{"spec_augment": false, "num_classes": 2, "patch_size": [8, 16], "layers": 8, "mixing": "cutmix", "muon_scale": "spectral", "decay_fraction": 0.3, "warmup_steps": 1080}
Rows from block 2 of a small sound classifier, named by matrix and row number. Rows with one number belong to one neuron. Each number is 500 + 40 x the weight over its row's rms, rounded and kept within 0 to 999. All counts start at 0. Numbers have three digits each.
After each neuron's rows are labels from the 100 clips, of 14976, where the neuron reaches its highest value: "responds to" is what is common among them. Only what is clearly more common there than usual is listed. The data: short read English sentences (LibriTTS-R). In brackets: how many of the 100.
# fc1: MLP up (model.blocks.2.mlp.fc1.weight, 1920x320), inputs 0-159
# fc2: MLP down (model.blocks.2.mlp.fc2.weight, 320x1920, transposed), outputs 0-159

fc1.131:481466461489536470465513498535460484489479487522534476505491524454463478515480507579516543496485499468524472528409515468513509479534472484502458540453591505503522450438525577521563417538487493465463440535515557483476431457437492525492557455506488482465542456426538527474534481483531520455411518493498466497425475580496482515447468563509455555557608486508496513451497484519504473494537474495527547442542529570555538521457515429466492498551532483480499557489396509495561481550474524
fc2.131:554563475529460482528570529543449488562521472491547597590509483501503495480560548441488502499461507454484506512467487466485509566477458533468449457501461504464491477495462451546543554444477435518465532406617508552473490536468513502509540445506435530539500479501437420504512573492524457513461492451481421507505494493526533522480444549467488552472515433542522519513511426487504482504545503577517440498547487612511506507475467501535532461446450541475538502489521456569530554542486604
responds to: voice: female (83)

fc1.87:652531434473545519539474471534498407456511527483521462536526463459489558523502507479507501501499504464506535535492543489424528503516452571539467535376499504493509472495553494551408479497494442483570564482459563485494535495559577479493427490491522467537554490499555494525492509515454528493530472534484425466440549576546570468520529499491507506539454507489522508504552505473525537468567548434442483526501491433467497508505511545499490532539487487516535484455501532465413500441522548
fc2.87:506460486562449486501468571485565447521450537467472621531479540585449482506477515495473539516456572583500484473512545531518524470529496478492486488446514535475435477532513429521462508481490559441422570524532566531553513451496503482487502425496481547514554531491461533527456529493424453469401553429513498505483436517531537481536410494438485492433533596555500463601549553514489538502520502526547561500538524528508513475593539467496459489511505538480520549506479550492508523563517537
responds to: voice: male (80)

fc1.11:573532466524552497436486457535519498595534496464515526509474538559445457449494503498431524541449485443458511408555451572525487508433451466533470480580534463498459530461536519498506492467440504502521472507427516459475473533522468540452531523480465487516551487539488554510494518476494489510468569470474533514539509532487506509482456545550472474457470450513539436466497465549501498478387490480453498523513522471503586461468467534493500532428504363565511496560516535465551523526522489
fc2.11:503485487531538460509525494430428445490507504512502509517504510468525470532510502527488560469475524433478474480422450417413513553475599465504565416446536480518501537482448521515512504458456499584511515570472536477511464569481449463504575478484454591483509529573509550523524500441502521493597536480491537587532495521404488491504496518438467496530494528524532518507502547483595471429571471523455458464515502448459469471474437458512537406508470467497437521526537509503465514461525497
responds to: voice: male (74)

fc1.456:533475503551526513560490592521558442480573563525482513540479499504478512476549482496534449512530483619491493475470448521489586467459516495541460520503529458595531422500427399422488495476513532516519558516506470437460485560535540491558562446492547496521515469465526532488515554593484560483491556563449498473521487547538468532491497501518441483519562482433466508485519477523465445489459507529483512538487476489420533436521542511477518503584454521503498466538468553530404487466501487
fc2.456:491503466501524531540487542469495566546477514509514493504537517520491517442493479487539525525481495479552494489533511510431519468515466521496506519409507423544421528519569479454554461544539549482458576495548585488505491502496533452448490552486505515503485494498536515484427459552498466488471475502489519514516501495568582448524417520463466429522474500505460499441523485517518484503446510535540472473460551441577585453520505405493539488475549379595541449530515524460537553500574485
responds to: voice: male (88)

fc1.642:460580583435499420575481433502547554511512475568510473447522500475555504498531476541491512444421474488453455523477540512489510518425498454483428479469458499496510525469489604481550497420502441560537546521469437551527447534538559515497531484486475463454624568421549464516510492502492524373509516554478447480470456468520530490530572563462498425457424547499467500480478508534538450539479412506549523448501529509540507495463535435511539557446471516477486515488395528588484462484483544
fc2.642:499473494470465532520501448493580484514533502562508527425490521518513549490378536403495538490540493480482550502520595458479494522528522437502516516521503479459515525526568541459488549453467588569459513561566533476516519435480556404516495520465510471437448446502521478530510479525551529494545483484440490470483529492494441517426535569461482510512426555513501498499570461507504559531485470544505519454535563519541458495555505458499529549494532483502462519556446476397432611515461567
responds to: voice: male (97)

fc1.25:460456519447547444465510523509481502451562511475542491493476443532479518481482496548504446531484504492444500528552448563456569447464478456466456518509466494482542541524573470477533499530503527526502486501463447531514530508474547497452536575473474415505449467555535526445519497507469554420558543522509505564451464435475449516490525476519523527440531532500482487552496439592513531415513480490483471497445430572507549481522536432490537461513482552465538609475526459545554468497547498
fc2.25:497504544527526525506418478520554432491487495466476501512512438482568535431511465443526514519465484549472452496441481507553488577433488504493483564358506551507525553503520500489426542573553482527430536493463467514446508476470499543517482583500496495467471541564564452574497498416518494566503494491453461543490410547492552551485470500540456537500451483513511488447512464446557481434489486490520572480541510509461478486532498499511573469513608497493464557524469481473497512491496514
responds to: voice: male (75)

fc1.533:494467449534501455467488541480516488457447478448451506426508483489471475492485518480545519515483528466443537507464452593622506442502485546502526479556464544518489487502495501399561497570530487527449490465521491452433528417512407474497480492506515531490506534515492500548479476498591512487484519552462495486514517546494529406562435526430477434556440540546511469545530555582451535501501419499477536406523459566527500437464576536489556504418472505486518491443501524494455467588426519
fc2.533:427568520515443486446435510502474519513528470520502574434429519542493523522513570541483476492475457443488495519516455538510481491516495543533450488567529530529552499531467484504418456545436443460510534504461440503510509438487478502520491536484438572525624435478437446523494550534491478574470560469492588514488513516573557428588473534478542477582532479525456442531575498466476523548419519508501475565559476503517475557438513457529455537568533511539543535468567518472460493461482514
responds to: voice: male (98)

fc1.640:493486551521467507461550509484512569440485605552453491474496518532481562528539546556509522485602558536510500440535527493495519551437421497537554536490472538447495456428575470467532511455463477533533494515519511501480520464543492432471462436493488439509486469598519506524460449450440509523603527486492436503589536568582472487567422455540489519568541564496529435476527553426423447461523483454502453487538536436448485527477420541491472489541502485505509453529466499534526512537480563
fc2.640:473516429501465516491547422511485499477495538461546559558490531562480495536547464411429456443482481556507517538599523539462521504478573477460538488447440490473525538439481541473518460534467441508596567532435486502505517513535557518607509463501491482548510525495579503519484533500458432499488473519506551504560502442490482377418423501493470548386508493486487539480468433499502463546459556542484507526478498543468473506480471468464455494467512493509445483542496499474481525555465511
responds to: voice: female (92)