Rows from block 4 of a small sound classifier, named by matrix and row number. Rows with one number belong to one neuron. Each number is 500 + 50 x the weight over its row's rms, rounded and kept within 0 to 999. All counts start at 0. Numbers have three digits each.
After each neuron's rows are labels from the 100 clips, of 14976, where the neuron reaches its highest value: "strongest on" is what is common among them; "peak in band" is the frequency band that holds the peak. Only what is clearly more common there than usual is listed. The data: short read English sentences (LibriTTS-R).
# fc1: MLP up (model.blocks.4.mlp.fc1.weight, 1920x320), inputs 214-319
# fc2: MLP down (model.blocks.4.mlp.fc2.weight, 320x1920, transposed), outputs 214-319

fc1.322:453472531592484498459468582529532527448463506504514491472445461356431477575379509444476523475439533485453485558517416474519495493414512498509560459502451501468487420442519515479466547566520497416562460495494564458492563483582486537497440572513400465542520537464512480520467504574468509568446422486534599494561493498586
fc2.322:524596494509511522503475534569555473525482561425561529497473450515559493432521421549460570518568472548459406472515533507477528459513532439473439474491549418473456482553533481435465417468535422495507547430528573502451465484454457549497533465553548466454506471399586494486532458426419474546486555533532490481486424509453
strongest on: voice: male
peak in band: 2000 to 4000 Hz

fc1.464:499547456552550580536507441492612555446586495517471552404418510498591495545518477631502475544465522528612486584434481502584437471579511458473513498475487524548428441489466495481511505532511460485437556464444595549517519437479471478575479483538536489548516582550495549539517561466572509492534415505484512472567522480525
fc2.464:535517535504529629529482399560623563540623378552450551478531497501470573473595510429534485432520501407539543468497566486554419493484444492434482533543492534465503484444614492508456535522540520483543505532496476424404436470482471448537496499509457591500548461531494559410492476536513538547426542436495513461450474522578
strongest on: voice: female
peak in band: 4000 to 8000 Hz

fc1.147:524480535484481532554444536541470457503437543506479635534496475446478680472536524634462544455479608456603452411497548459530466459495570452470522423534436476616371592496534431548513519460465476449444468514472491487474446498517418516500485436499496554466487523499488473569457482551543548462511421517401514472494539592402
fc2.147:512461464474479547498498452515563566597453568391537393476494418574487545533559496507620479512545563496549468484448513417496557515452458604555571486543454614534431502548598509491472447511527470554526441593498563533538437469423378593434452489501471489428522334430567519490435471477541481484591490513543458469542490547592
strongest on: voice: female
peak in band: 250 to 500 Hz

fc1.88:444494551557560553484475503522456367523471441492577455549493391446443458476465500544555517406402640567439416490522497455573568535518394516464458482548488436471496515414589511526554473471502484543420469467502559460553529541547518511467437520360474557540449572524587411518523520490550526438510496566520546473514433504457
fc2.88:464457506450425505522501554430508479552492427493547467499435505470400586556503439582488563523499472453553520459556450443574438460475521575451585503557498600528529490538526547467336498462652452446434542464558524479490586416490458511470493532388584489516509490533485543532418479488450472501521530517464504371514461518491
strongest on: voice: female
peak in band: 0 to 250 Hz

fc1.590:544590489574489473486528473504458472439476497521382449492469469445545506568534495498520479545522411523454478472505442531555485579488589573514484505465520550549460549516460512447449511530428475637480538509453515453467455474504401440449464566477469518550479527487451474538524412569502566458501549553537502509440478503539
fc2.590:505501467423439472396480499562477508469522481546615473505569471589525540517598460473391508507463437472432457469565476449477531564515427446484481498602561546491487504489501407513429535511458471517493518471517436560545536519470530480419461545537505493550488505476544524511511484488608597460599514466518465433400596424570
strongest on: voice: male
peak in band: 0 to 250 Hz

fc1.307:506590554442649438523542433540474411471501481484519509506480471462493549550480452524561389486504516554515516571473522402534411426480465474540498477467492468563424378543589600589512438497460522574433410471565524522485476453483541450485490467451560489544541530466528438531535468508576498437484581446557465482456568433451
fc2.307:545504560525484462448571576560494512554523524570511470505486456469383491528514480589406532538504521528521434446571516470512556461515445518529502544530493512559477584484493495634525563431489496456465469470586528432414468499391402539440478462584461422512472568529468524496411459491497441441514419485542518382493467529522
strongest on: voice: female
peak in band: 0 to 250 Hz

fc1.499:468584539455420468517489485539438520437484382565491453379420388553468486464499536488459474407584478522539497413560493518454514464444491582531520440496480492441556454477543556407482517538488475377495497456415554569504555451509547478492475490578450514556551388582521506614447549526528446492518502471560490586501488500570
fc2.499:518621486600582453510552509548415560505464462472540421598459524425527486487494587588543513445557509536517432485459548527485472493507494484479483477450495447477494541434579441459532524504604467532586496443478546533521542466462534540542478438454494472502560488518565473499488469491535441498515428483572557497468526510500
strongest on: voice: male
peak in band: 4000 to 8000 Hz; 0 to 250 Hz

fc1.494:534482466556468504514513537489509497541449555502602451463441492573579501412493500622515427473597562457480438477546533497530509472466451550467605491481352551506591454551493599621555445497513394486488491473501551493506555479503456514499516472520504499472532539514435545561554516627595574494449488445498493516478601454464
fc2.494:423419480519495562545458573552558462444473512487556518501581561499536567514551485513538409471517548555425464466464526545472461497463424449436464459508425466514581454504396416542456525477408473573445502457458508520509469592482476435571450489540458567494497477443498512553537445483517530477425473413478471524422499584596
strongest on: voice: female
peak in band: 0 to 250 Hz

fc1.649:497567516404465499446482431561463470486460419384551544505560498511512507447417556553548442606552540477615408470508481522486553509549440498592566501556460530485534608507530553448500559541486540520587503534469537500566515448589492539460481483538558418497560471456556473412450484488492516573558526424476477534468458539461
fc2.649:373522382488534488568550564538487439468511482534456546590504571522493446597501471476399550547483543480459397552521534538568499512503496489505562470606555491479455577537422459442459525483537552436539484434510487546492544473467514339494524527482546480517493558477520495458540495588572508602502566578459484561439513550436
strongest on: voice: male
peak in band: 0 to 250 Hz

fc1.390:543502524496483516519486499503545390539523537549502521661431458457476454530482511572484483509485438481432562438529485529431441425495559515439446509454520623478492508548508649445476572489498519497489479552488483411509514474441547439548537546470451477468593525482489520555400425443440511383635617426472523527439495465498
fc2.390:544542531428496496444416539558556602489474400482493467385452487425542524423399480571536545531550516499413508463504575530593453532540546486545524506491556361511438473452415502468468548489513412448512570534536541510497471454526366520513516508571495451551503495576445445661539466507427498565511597566521431546495525592517
strongest on: voice: female
peak in band: 4000 to 8000 Hz

fc1.337:462483456527478541538481545429498588482413530465430485479547502397468510486430551441526569407492531497471514561533399480475484492493377514604465550486490435485410572450507503380523459443525512440544467548399542526551569491515632434485494523477486448472538496507452633567486507466507478486450558624518495434559482446536
fc2.337:474554494450514483504516543497600538513485472406493441500430510412430491469437501507499489484464530481556519514511432490507543541522536500520490506460464553360512507532513511544461504443514485386462571468451493511550434433412462513484511531474550555527427459485502448488451478596555433494569555550534447473622380541488
strongest on: voice: male
peak in band: 0 to 250 Hz

fc1.684:493496510455531511502542543529559515488552619586548460599419480414528561413485453444537426492514538548457511428420526572523449487474392495542532651541526523444491569524503473520419472550561558431364460535475557436449544467503539436487550526526453522457422449488478502579478603497513533341457546432428489559498474464503
fc2.684:435472484583455588503495454473542553525503532479485376487540551546537514523518431453476508460412519489526485628453555521426354540493541579537545480460516481570574571555575444556463489494543573578531457507549542573482557536523574449489473550522537505552553579529506508473488565522485423509477459540487486474519516569364
strongest on: voice: male
peak in band: 4000 to 8000 Hz

fc1.382:557487502443468570529518503421498440485489388464498469465488421504580478500439679560533571441454537462514507556450493542582501474508452410489451462465456454422405518569492544512490448569498526461537500551585494421505447527464542461507612496469546522530593560449487508461485558554466610504507533533493508503433540483486
fc2.382:438562397511486586407511552497468478483459395469488437482542599539446463498502474510549479569455420616531471489532437478548563531420488503509558541539555527475439515417469500514461583467559608555445516505542485482447402468513432574573525492500487459385414359490490468408513503418548490514570504524456486391531523376493
strongest on: voice: female
peak in band: 250 to 500 Hz

fc1.318:546541504426474479482556509517504524511477442519520547513505518522489379523487525570508597585500472537496568555408479440556453441553406435487458484454406497520474406581497613566524507480494563536488493596526563468527436424505568495465512486419526514479542544486488413532442486530594561528530435437496448438520550555519
fc2.318:557481536517529560383465519581452551419473587499509438501509492545496519493492529541555533505476599537461427498521545445536508482490524470469558505541547562573524490374445439523432586425625473492466509481448534492480441499583486455519506589477497458453511487524498448458588458487468554560519517539449463452508510524539
strongest on: voice: male
peak in band: 4000 to 8000 Hz

fc1.300:498501525469493498446460507513473530541564547575477527454510568438470527557533459491559567525423496537437536548473506446558470498527440457521527529484564526532502468482525543552519552568447555456498623509450481566448431496551464567471497499439512525386421526459416431565472484502537513478539415464491595435402516509467
fc2.300:506508638512409542514484511484509604476469455631513477372560506473515544518447534496602434570433448564462560449435483459512535483498544521515443548572494483456523526519534501572428491437500494614512437544555469457450519530432501516517521521418546521461461559534594497538469369493418555443534534473516433485536483476500
strongest on: voice: male
peak in band: 4000 to 8000 Hz

fc1.340:532513548552458393586595355508537502461535477449529524563485528440455476544388532405516512441487499617421468586542551565500485469534417507590499492476589444444506461418435444426598562467468398469508435473413549512507430519446424495485487501414602431511521518460465502448511494524506505525544546494476492522445519479492
fc2.340:506481535547493482429534550579469524463408526531583560485482460509505515458546500465510518477543496529526485452465515452491453475587497501489400495484485511551508468627480500454507551489518526514538538507547470567401577440413458484479527463471552519490573570419564590471547544479607391525512599480602535498515573522522
strongest on: voice: female
peak in band: 4000 to 8000 Hz

fc1.675:612598456561443551584517518450543498468480630449473547484477546527529510447492461447469552462480545412438634522530489540467558408540477529516472501488485487495501433527543492464548496414501496481508531593573523513417385565541533570572396554553495543528408567416578516453367504579575479486550494530487547520520536572531
fc2.675:439596512525434511487526380584461510499487562485470510377477388417514465565450469506450417471423477585500505521559530551462509485507464440506505537518493534487486554510492459503436531515496433518485541449411490490548562520479536456527482518476578411526534495444472495624487556525427488490458514614578453527508459595399
strongest on: voice: female
peak in band: 4000 to 8000 Hz

fc1.716:477466498531390510566628513513456541449543526555587489488578518484520591560401428447544510443482553424427510466476495512479499587552575489477479623454432497415455512452407551535533528594461475503518451530534490530541485458527513428487527521417409515479465494541436468504531512462522424516522491443535549580529506513520
fc2.716:500423534543602564536529559504535554478529433551535418522497492517506417444647554489512495496505523393449521485549424458481457522474484530449446394504504460556448443581479425538436528425557498514413514501565537550539433582527412421477457484472532510525514475544548547515430541440544561486511525406498529629499467502543
strongest on: voice: male
peak in band: 2000 to 4000 Hz

fc1.212:524455511512518496512525479499539589493475427457458535506520458354540424456614577447435547560489506371449423502496549441606599501577477474510464561456477536611474550468481457421504452433435480432581616515598522574573515608429477588554467511482503450413532442506475485515502462556548460462422487454412514487595465556455
fc2.212:445416536466503557631476486517461421564472588462415548502518530505437490425518510556591515527535469511482524469492458491520561493418550455536526470489540592509528472551461493454510448477452536520490577431529487470468567487451424570436468498514549476593489551465480425494596590521445437473458547431590533488535566477448
strongest on: voice: female
peak in band: 500 to 1000 Hz

fc1.219:433514510447448466542520540455500454502452530458624501560483516487599509547526484558581487569456540509505481429517515528551492498475482410464533466519465516490508520484596574449576509446517485503492508459505542631466570559483405448421444548610543452510552475468523552529525488562459478466500543459568387464568503570464
fc2.219:458500522481474522541421488514403435607528521429496465459443595575552446476471484519415547470586458447559552524462490477441493513631463541448477548461514514489466517504415552505418480512541423534542411406566485617455439519597495473545531571449550527416520469458408484567516466520534538488560470540530453601493565533519
strongest on: voice: male
peak in band: 250 to 500 Hz

fc1.327:433539547529499475527501567377531494570585541481493477537504561492474477476468479519523544528418479556595555558512537509550445551579459540447485466441486490512441559496502501504604490619457467537474528500422459524438528568415467460568443458573527428434557554512526563571420513421514488581523506461470469501481479518505
fc2.327:460528557471547591602474454503554538461458391570471550407501565474500523453430575542583476398544525469568471441563533432612499488450535489426513507524493483523440473515626433556482544513488492465505419473413487471408461458450442522510459453537532508480443444526510535452459511494546463486451532468449466507478516515546
strongest on: voice: female
peak in band: 4000 to 8000 Hz

fc1.546:484535484375573489512436534482484545529548630495525591560482483482432523544491517504483519492354432601552527488506452499483558525614526575462585449520423518460572502524564466506511528532482594433494446439508417493537553517459501472509478405551453480514563518535500547540556525586570599500470524467477508527533490581470
fc2.546:522502438461458484426519519620486533535506480534516497420499584523498497561462377579537490404500495497482472515456481562516457477545492547479535442482406536423519477487528487420419529557427581511573511640496460494603495513557462549498518381475422469484473648502509577424518567489423511557538482534479587558569511457574
strongest on: voice: female
peak in band: 2000 to 4000 Hz

fc1.497:527594496584491503481552488455511535527443451505592516529553539486496479552524551443511503526504448473506580687468503484527398499479489463394578416515495528496501475458552487585522401567525541490497577537503543496526386500502459460404431462431492511529444500514486575461546509436545512548527500422581547443527452537566
fc2.497:505455470511480534460539457429498531452427442496566480458456551451429498504578471553481544530519609560575529461496479555509489498510500464393507440550490485440472499525446456495502490579513517396521535492573475411448582547511528470542530526508461529423538548405508491441546499460534455568461514489559516589531553433462
strongest on: voice: female
peak in band: 4000 to 8000 Hz

fc1.242:555531455548538497419506486536545453473532484430563607499515544547504588486470536539490544513430478440500543385575605467549478569507550547518446462469496435515570448548422496536506428465548392501409594477441493529419482483550513551501475606511493511568615482470432463434541573539509539474557508532476517565482552443497
fc2.242:531415509472508499556501372551520580420416434584471412520464419407506530470469455522473505486512557528543524491541506448508422553508445565575462507559499513465481609424557466495555583484516574518529465568509559439426501472431532517515427556569511467460467532503502558547546494469506521476527493483580462586529557462588
strongest on: voice: male
peak in band: 2000 to 4000 Hz

fc1.422:534593399484544485440530507455535542466492513488492471534520488424439536521477488495496536473510476539569529442537502506567556495516459416489502528513557527411482434556515519451451517538645505503545454456504420484474415432571617439565482465512595444508478545434541465533492485528554564368568533586558524515578547372499
fc2.422:514509567427432496478514478456447487523514448526470532421430470459517535554588472489429407459432536458481449440501488529508561535531476518521495489546535563546497435516492384401498573417388561520495425485482531504455484459574492505502515485513470502480428534466493543607524494537509545480463472566497517387471502553494
strongest on: voice: female
peak in band: 4000 to 8000 Hz

fc1.705:477536522475481458606527541478466521497479481540443442509447524434533438576475494551446449498574482518621531551438492527522503489502501473556545444472577406504525476509508504443565461453468492393557493495489583556453646472566526529513632539599480604474434450523587489560507345502555475525453467514485588524473523575542
fc2.705:469554506616487508452511641446392560555507584479478532532555490614583465452454578481557475423541551537419528488513521455492506482444515461514514455523607482532480485491476491529489505521542553471464561579492526537478513524489553517440526450409448449594568520485479516455496506511579533530405468470531564490495499484549
strongest on: voice: male
peak in band: 4000 to 8000 Hz

fc1.35:400557466605541601521591524517450574597510534547601535550591574517550523490470547467470551490526550442503376494458495496437496463450537468432513443471566446543541475470496480458546433455397499458583478521523551438494406460573518415422451442425491487399455548465411491501526515428546480465478441452508475568472560453558
fc2.35:554431471503519493444511583488578521463522461530502560592482519537461475551586566414475566469527512499584521462468531516495393470570472507446421392508382377479481496525464502628409511580469397460398460479511449431566473583439495489430582344441584525482586551457461501491470560540588558497466546559472520533516596538451
strongest on: voice: female
peak in band: 4000 to 8000 Hz

fc1.173:505520479459486509508513491468510556534421449483523501506504475410457477445447604558502494511420437671358514573509514440502486497457579534549524429571447523485448567487450528595546476476526499470394530429505501482454505554445474535520510525422455504649476520489566509489467474495457464516502551573528523594629470501454
fc2.173:578516573511499594495500568581548491478490531486499468430531435471510502558542499500458510481527461442558541482601437547447487488516538572528463525618514506485555460390444549517531424488518463463516523413461559506495514488491479505573474530651603452529408483508442434459456431436475600528467533589532521520486475455482
strongest on: voice: female
peak in band: 250 to 500 Hz

fc1.40:394508514448486443523465417594421531462486572454563530508522535476453531454525419467530603521528606476433596507479486472563498570494490490544468496549393515452485553543583507489541494535500431509442580534555566456460534511486494543517603614575518437535628538498469464418543538517470543460433520495481502603420487567445
fc2.40:588583507457532502496524556521472500532544508416508544577480476556519450399395496438430518485532493464415454569674431507501516515543503517507435478605563526598577523502454517496453578425464496489410469531549533511500531523534470583444456541367574521431510541534480484640439530486474497596493503576473596530511370524423
strongest on: voice: male
peak in band: 4000 to 8000 Hz

fc1.84:368561470485499473548494517466570457472508530497480561392492463467555497485544377507458605554439506523507535444469509566466474557504509447400410539561465509544610477618441598470590477507529561497551593545463484457398412538549545519484389466488554479478514488535506537498451592525516434503555514555474505500532466549457
fc2.84:560488427622545444468604549458571567491530487463518468516452476451509462516390500473532563527560477479579477513540493481399493505559476521441583463411490497510519572437511558467525550415432506532425483507544509481448498465491446560487425551555521508531512449428465619467466530439456560531453531496502517547516527460488
strongest on: voice: female
peak in band: 4000 to 8000 Hz

fc1.424:504503521402499483502503525556439568418526476428547509435460438576480512428508539431439526468484556427489573513562509395533521544571461460584566502415518529482489544480562498509505622492420470593471611510474459496458420460525510548411496596513588572570491480535518553433521385592469521494538597541458437491392596434539
fc2.424:577570527436504432516559512531509429459372564462426432557440538482485505427558550551534592450413549562514500569395547512496454466449443496445457540598406469552482492509489448541439425531437533561485485471459498505481560522557536465569474398465592484472491438474486435534534465484510601446484413424478443430556467541505
strongest on: voice: male
peak in band: 0 to 250 Hz; 250 to 500 Hz

fc1.367:515549426502453516478536390384580553519516519550565500479591583472604432513561577470484501497431470409534489512357501478514471488479504485505489570455527496499506476466468443516547408415560489448487522535542580474497524510516482546535502508435477459531431517525516466495529515504507502506540561415583501486524451458625
fc2.367:531492505523548454495488576498495506511506497494468570545436443551512440426577397431508431486478572459538518462515607468561510529383475537435512484583464537485498496538416436504543471563373477535529481459573482465467559472473453488542460416454421541439510463472497500455486545513552492503502581572508468534580551447562
strongest on: voice: female
peak in band: 4000 to 8000 Hz

fc1.279:562396549579578503585460419502585455455438474549491480472512577489440451531498465493411574477507473520480505521445474519517452514511520600387581440504551485468569554497452456473466579562545516454527517551565514438465514405573565445551574589536485613517608515523557454569455514592492529468452488485521475460530547448513
fc2.279:549449496558480621507502543536524440489524487475431466539541461505464501442474528456528422484499443481537377449503421466501440564469415581545516471461625549527602417513490498566525522459455513493563510486459469532370499551468564497564482469567394452494449523610447537535481429573426462615478571477410475421562508488485
strongest on: voice: female
peak in band: 0 to 250 Hz

fc1.180:463606546545575519597498579493523537438462478510455461557529492519607495490431532519422430490533537530568438538533562489542462468492493591516499431415436430449474419568529412577567489420567490526603379508480472522479457467444537474513447473417465537405543499523409470549383536422467526456458434511596481505504458353481
fc2.180:428452479435484532403496481483506474410528462520508412514539483506514522551542466506598430495566505507565464496519545526503442499510435501435470450548445584486518473477427493487508461526482522638479543514502450552453492564475488539546423507482538438463557500429452461525530390551538562551525477442411534542510444541480
strongest on: voice: female
peak in band: 4000 to 8000 Hz

fc1.664:534514527440369554473471440537533571495426572443462449506610438478467531464467508391492526482528503437472470480556494548567539482534480394374408520472526516542494469476509489425580547594555545486476487544572516446486484550509511498559518508497480519549480492457510441547435521454527510438506500495495521470469519485392
fc2.664:505484497549492428430488559506480461444529508451519512476483562560462584564504522457499507491414522461547522654409583483435456470425556503396445576504525442564464513483532534453517493510557513509562474551530525598531576497517510568463519497416522426493538494504592441543483591529508473497587480452497488567523495525477
strongest on: voice: male
peak in band: 500 to 1000 Hz

fc1.136:442476479449471533465560512464541466447481496497556499461463557448541496495524499496547524548473593517521467492491541575579471476548469597554485450552410625481527480417469526490489498529550450537451519510589459530481585560650513515415525463497586471435499549574487507556470423515474513528475554499539501471489483458493
fc2.136:427522456521551504541495520491566477493456605602577538516533468549559387478543487486594544509482482393493477495492572474462460505426462494549546451517481561474506545424552429553437524553503570600612509460445420423414410477422463536571428509469593433544500501450495487417609523554550524453565370530467492544511511421510
strongest on: voice: female
peak in band: 250 to 500 Hz; 0 to 250 Hz

fc1.228:599544501567583530481456526598504538566502419478509466544426514557533493435601542565511461478490514597583470461544529484530590528549513519531425469305564542476415496540527499569474551483570480571496542462529573574475542548534552550441544562541482452547452418423479446390451504532550487427574433477429552479502524497475
fc2.228:434507495500570446538563538450504470501581541465467490408481521458422573549520504528384536591550447478478485531505548419480501500541443448450479543581461485478511521467458473592540473499434503514440452520500544528483420618504426441535524523565493441527516497553506469444550565439484401488465533497511390459415412458504
strongest on: voice: male
peak in band: 4000 to 8000 Hz

fc1.338:495441455503629512495454454478447461466495533569566457507562566450504565527494513520556418544537519525485489416514533484645404436517542445514550636421504537474377486493557447606494486526520572590492538509588506476438532496480454471506490578492533547578457516554418472529509524517468618545397467602543499542540565437504
fc2.338:505596504535482535424528458491524527509473501501542597513483536492518500411526477394447529387499392388481501439522521486468487574431379499401549514543528502502520448603601514502531589481550448483495502483515494469530490522491411478451509478433550505465520547489425470497536506513499553441507459552576441485537414480437
strongest on: voice: female
peak in band: 4000 to 8000 Hz

fc1.657:519543555488518465513575511495473483513444432461462580565512443392416575576469520452529569573572505532533538571500538389588416497460508542378549462545484511431418484570480398508469543419476549463539439481440493472511545501548536491473539526459603511519531430579596434538521569485496394481493477533510528400539489529409
fc2.657:467517521490453491418541545494441530646515444498517490517564528582498500494578522524463483405436520462539454546550455553533451425484458527463568526501491482517564455493561506544417577519536591445551674481525639496566543434460445499512408458480508507510426477536575483505490546358559474506506523438553544510551430409606
strongest on: voice: female
peak in band: 0 to 250 Hz

fc1.398:548586480517447466508368500533507473528426492490518484461399446476474427518519502474468499524516490532515460519655525597462476422567459433559396488526499517483483509469453373525436486575456425436509471550428475527518490443544418478457514521526588475502484534510517533528462427541562569577598518538464522498515529541626
fc2.398:391484512461583541441479482543453564490487497522570458548480458551510548577453524524494523423516572478516502486445485483502488594443447532408508549523511501474473498500434402431550547476447537597451502557491472471480588473590570437520487534526468488571392475556499516516519470586501546448548522440491445478477463506511
strongest on: voice: male
peak in band: 0 to 250 Hz

fc1.487:474570448509514522536469433375454480508487450419468378502455480483457528477514628484510511482682505513584565514529470492498530571574509555466542453563574445511508443506442589563449452454499580493475375562464426519446516529492475520423502510498464550509591522520385535526540437520448423535537475517452450536454444489442
fc2.487:488451483481490494523470471516618522454470412475516505485498534629505479528495496564520488478601472469539426529440506498544538471514507439625564470564498526538416451485542500390454483450474482503483493529544504574488493394477464471436474415540488570458551485510466565493512518557514578552453405458477573479575442615456
strongest on: voice: male
peak in band: 500 to 1000 Hz

fc1.619:593507534423460427443551503425478516511424394522417468512416609539637516459511452480522522466458460598447492603429560368527505526507514434562541437506406553588531371569518494543514492497539470521431598474543511470541395547482415520528513483534495476545515568476493506455562415524469446465599550465513537483465483542493
fc2.619:584487546585474510501438470473449449556494534444385427546474349485483510517500527484450468492536576560465466491421536563566566459502587464581476491498442528456444441508531515533466532490452443499525493550510490467453443415480503474597479466432481496572552537497475475509525523409506486531433493573498532519513517496585
strongest on: voice: male
peak in band: 4000 to 8000 Hz

fc1.656:570493508560558443407492433458451456498431620464574504426537475436546537492402525511545421458542469584426503584483554498517477514540490584499528478509536542498414519474536537439593345520420489624463497396527513558446597452492466477506551493411497471430591457617469587455530564601484459498568431507531521547532537505541
fc2.656:495451444504574528501454508453603503498538494423442505534514503516528591606457539491417469465493592515593515475438591447415506420518424637524514475509444439462524542448588384524492442459531570532493534541486480536446535545537493569512511394401518424456569581544456523491468536517519526428497471496475517558501496541525
strongest on: voice: male
peak in band: 500 to 1000 Hz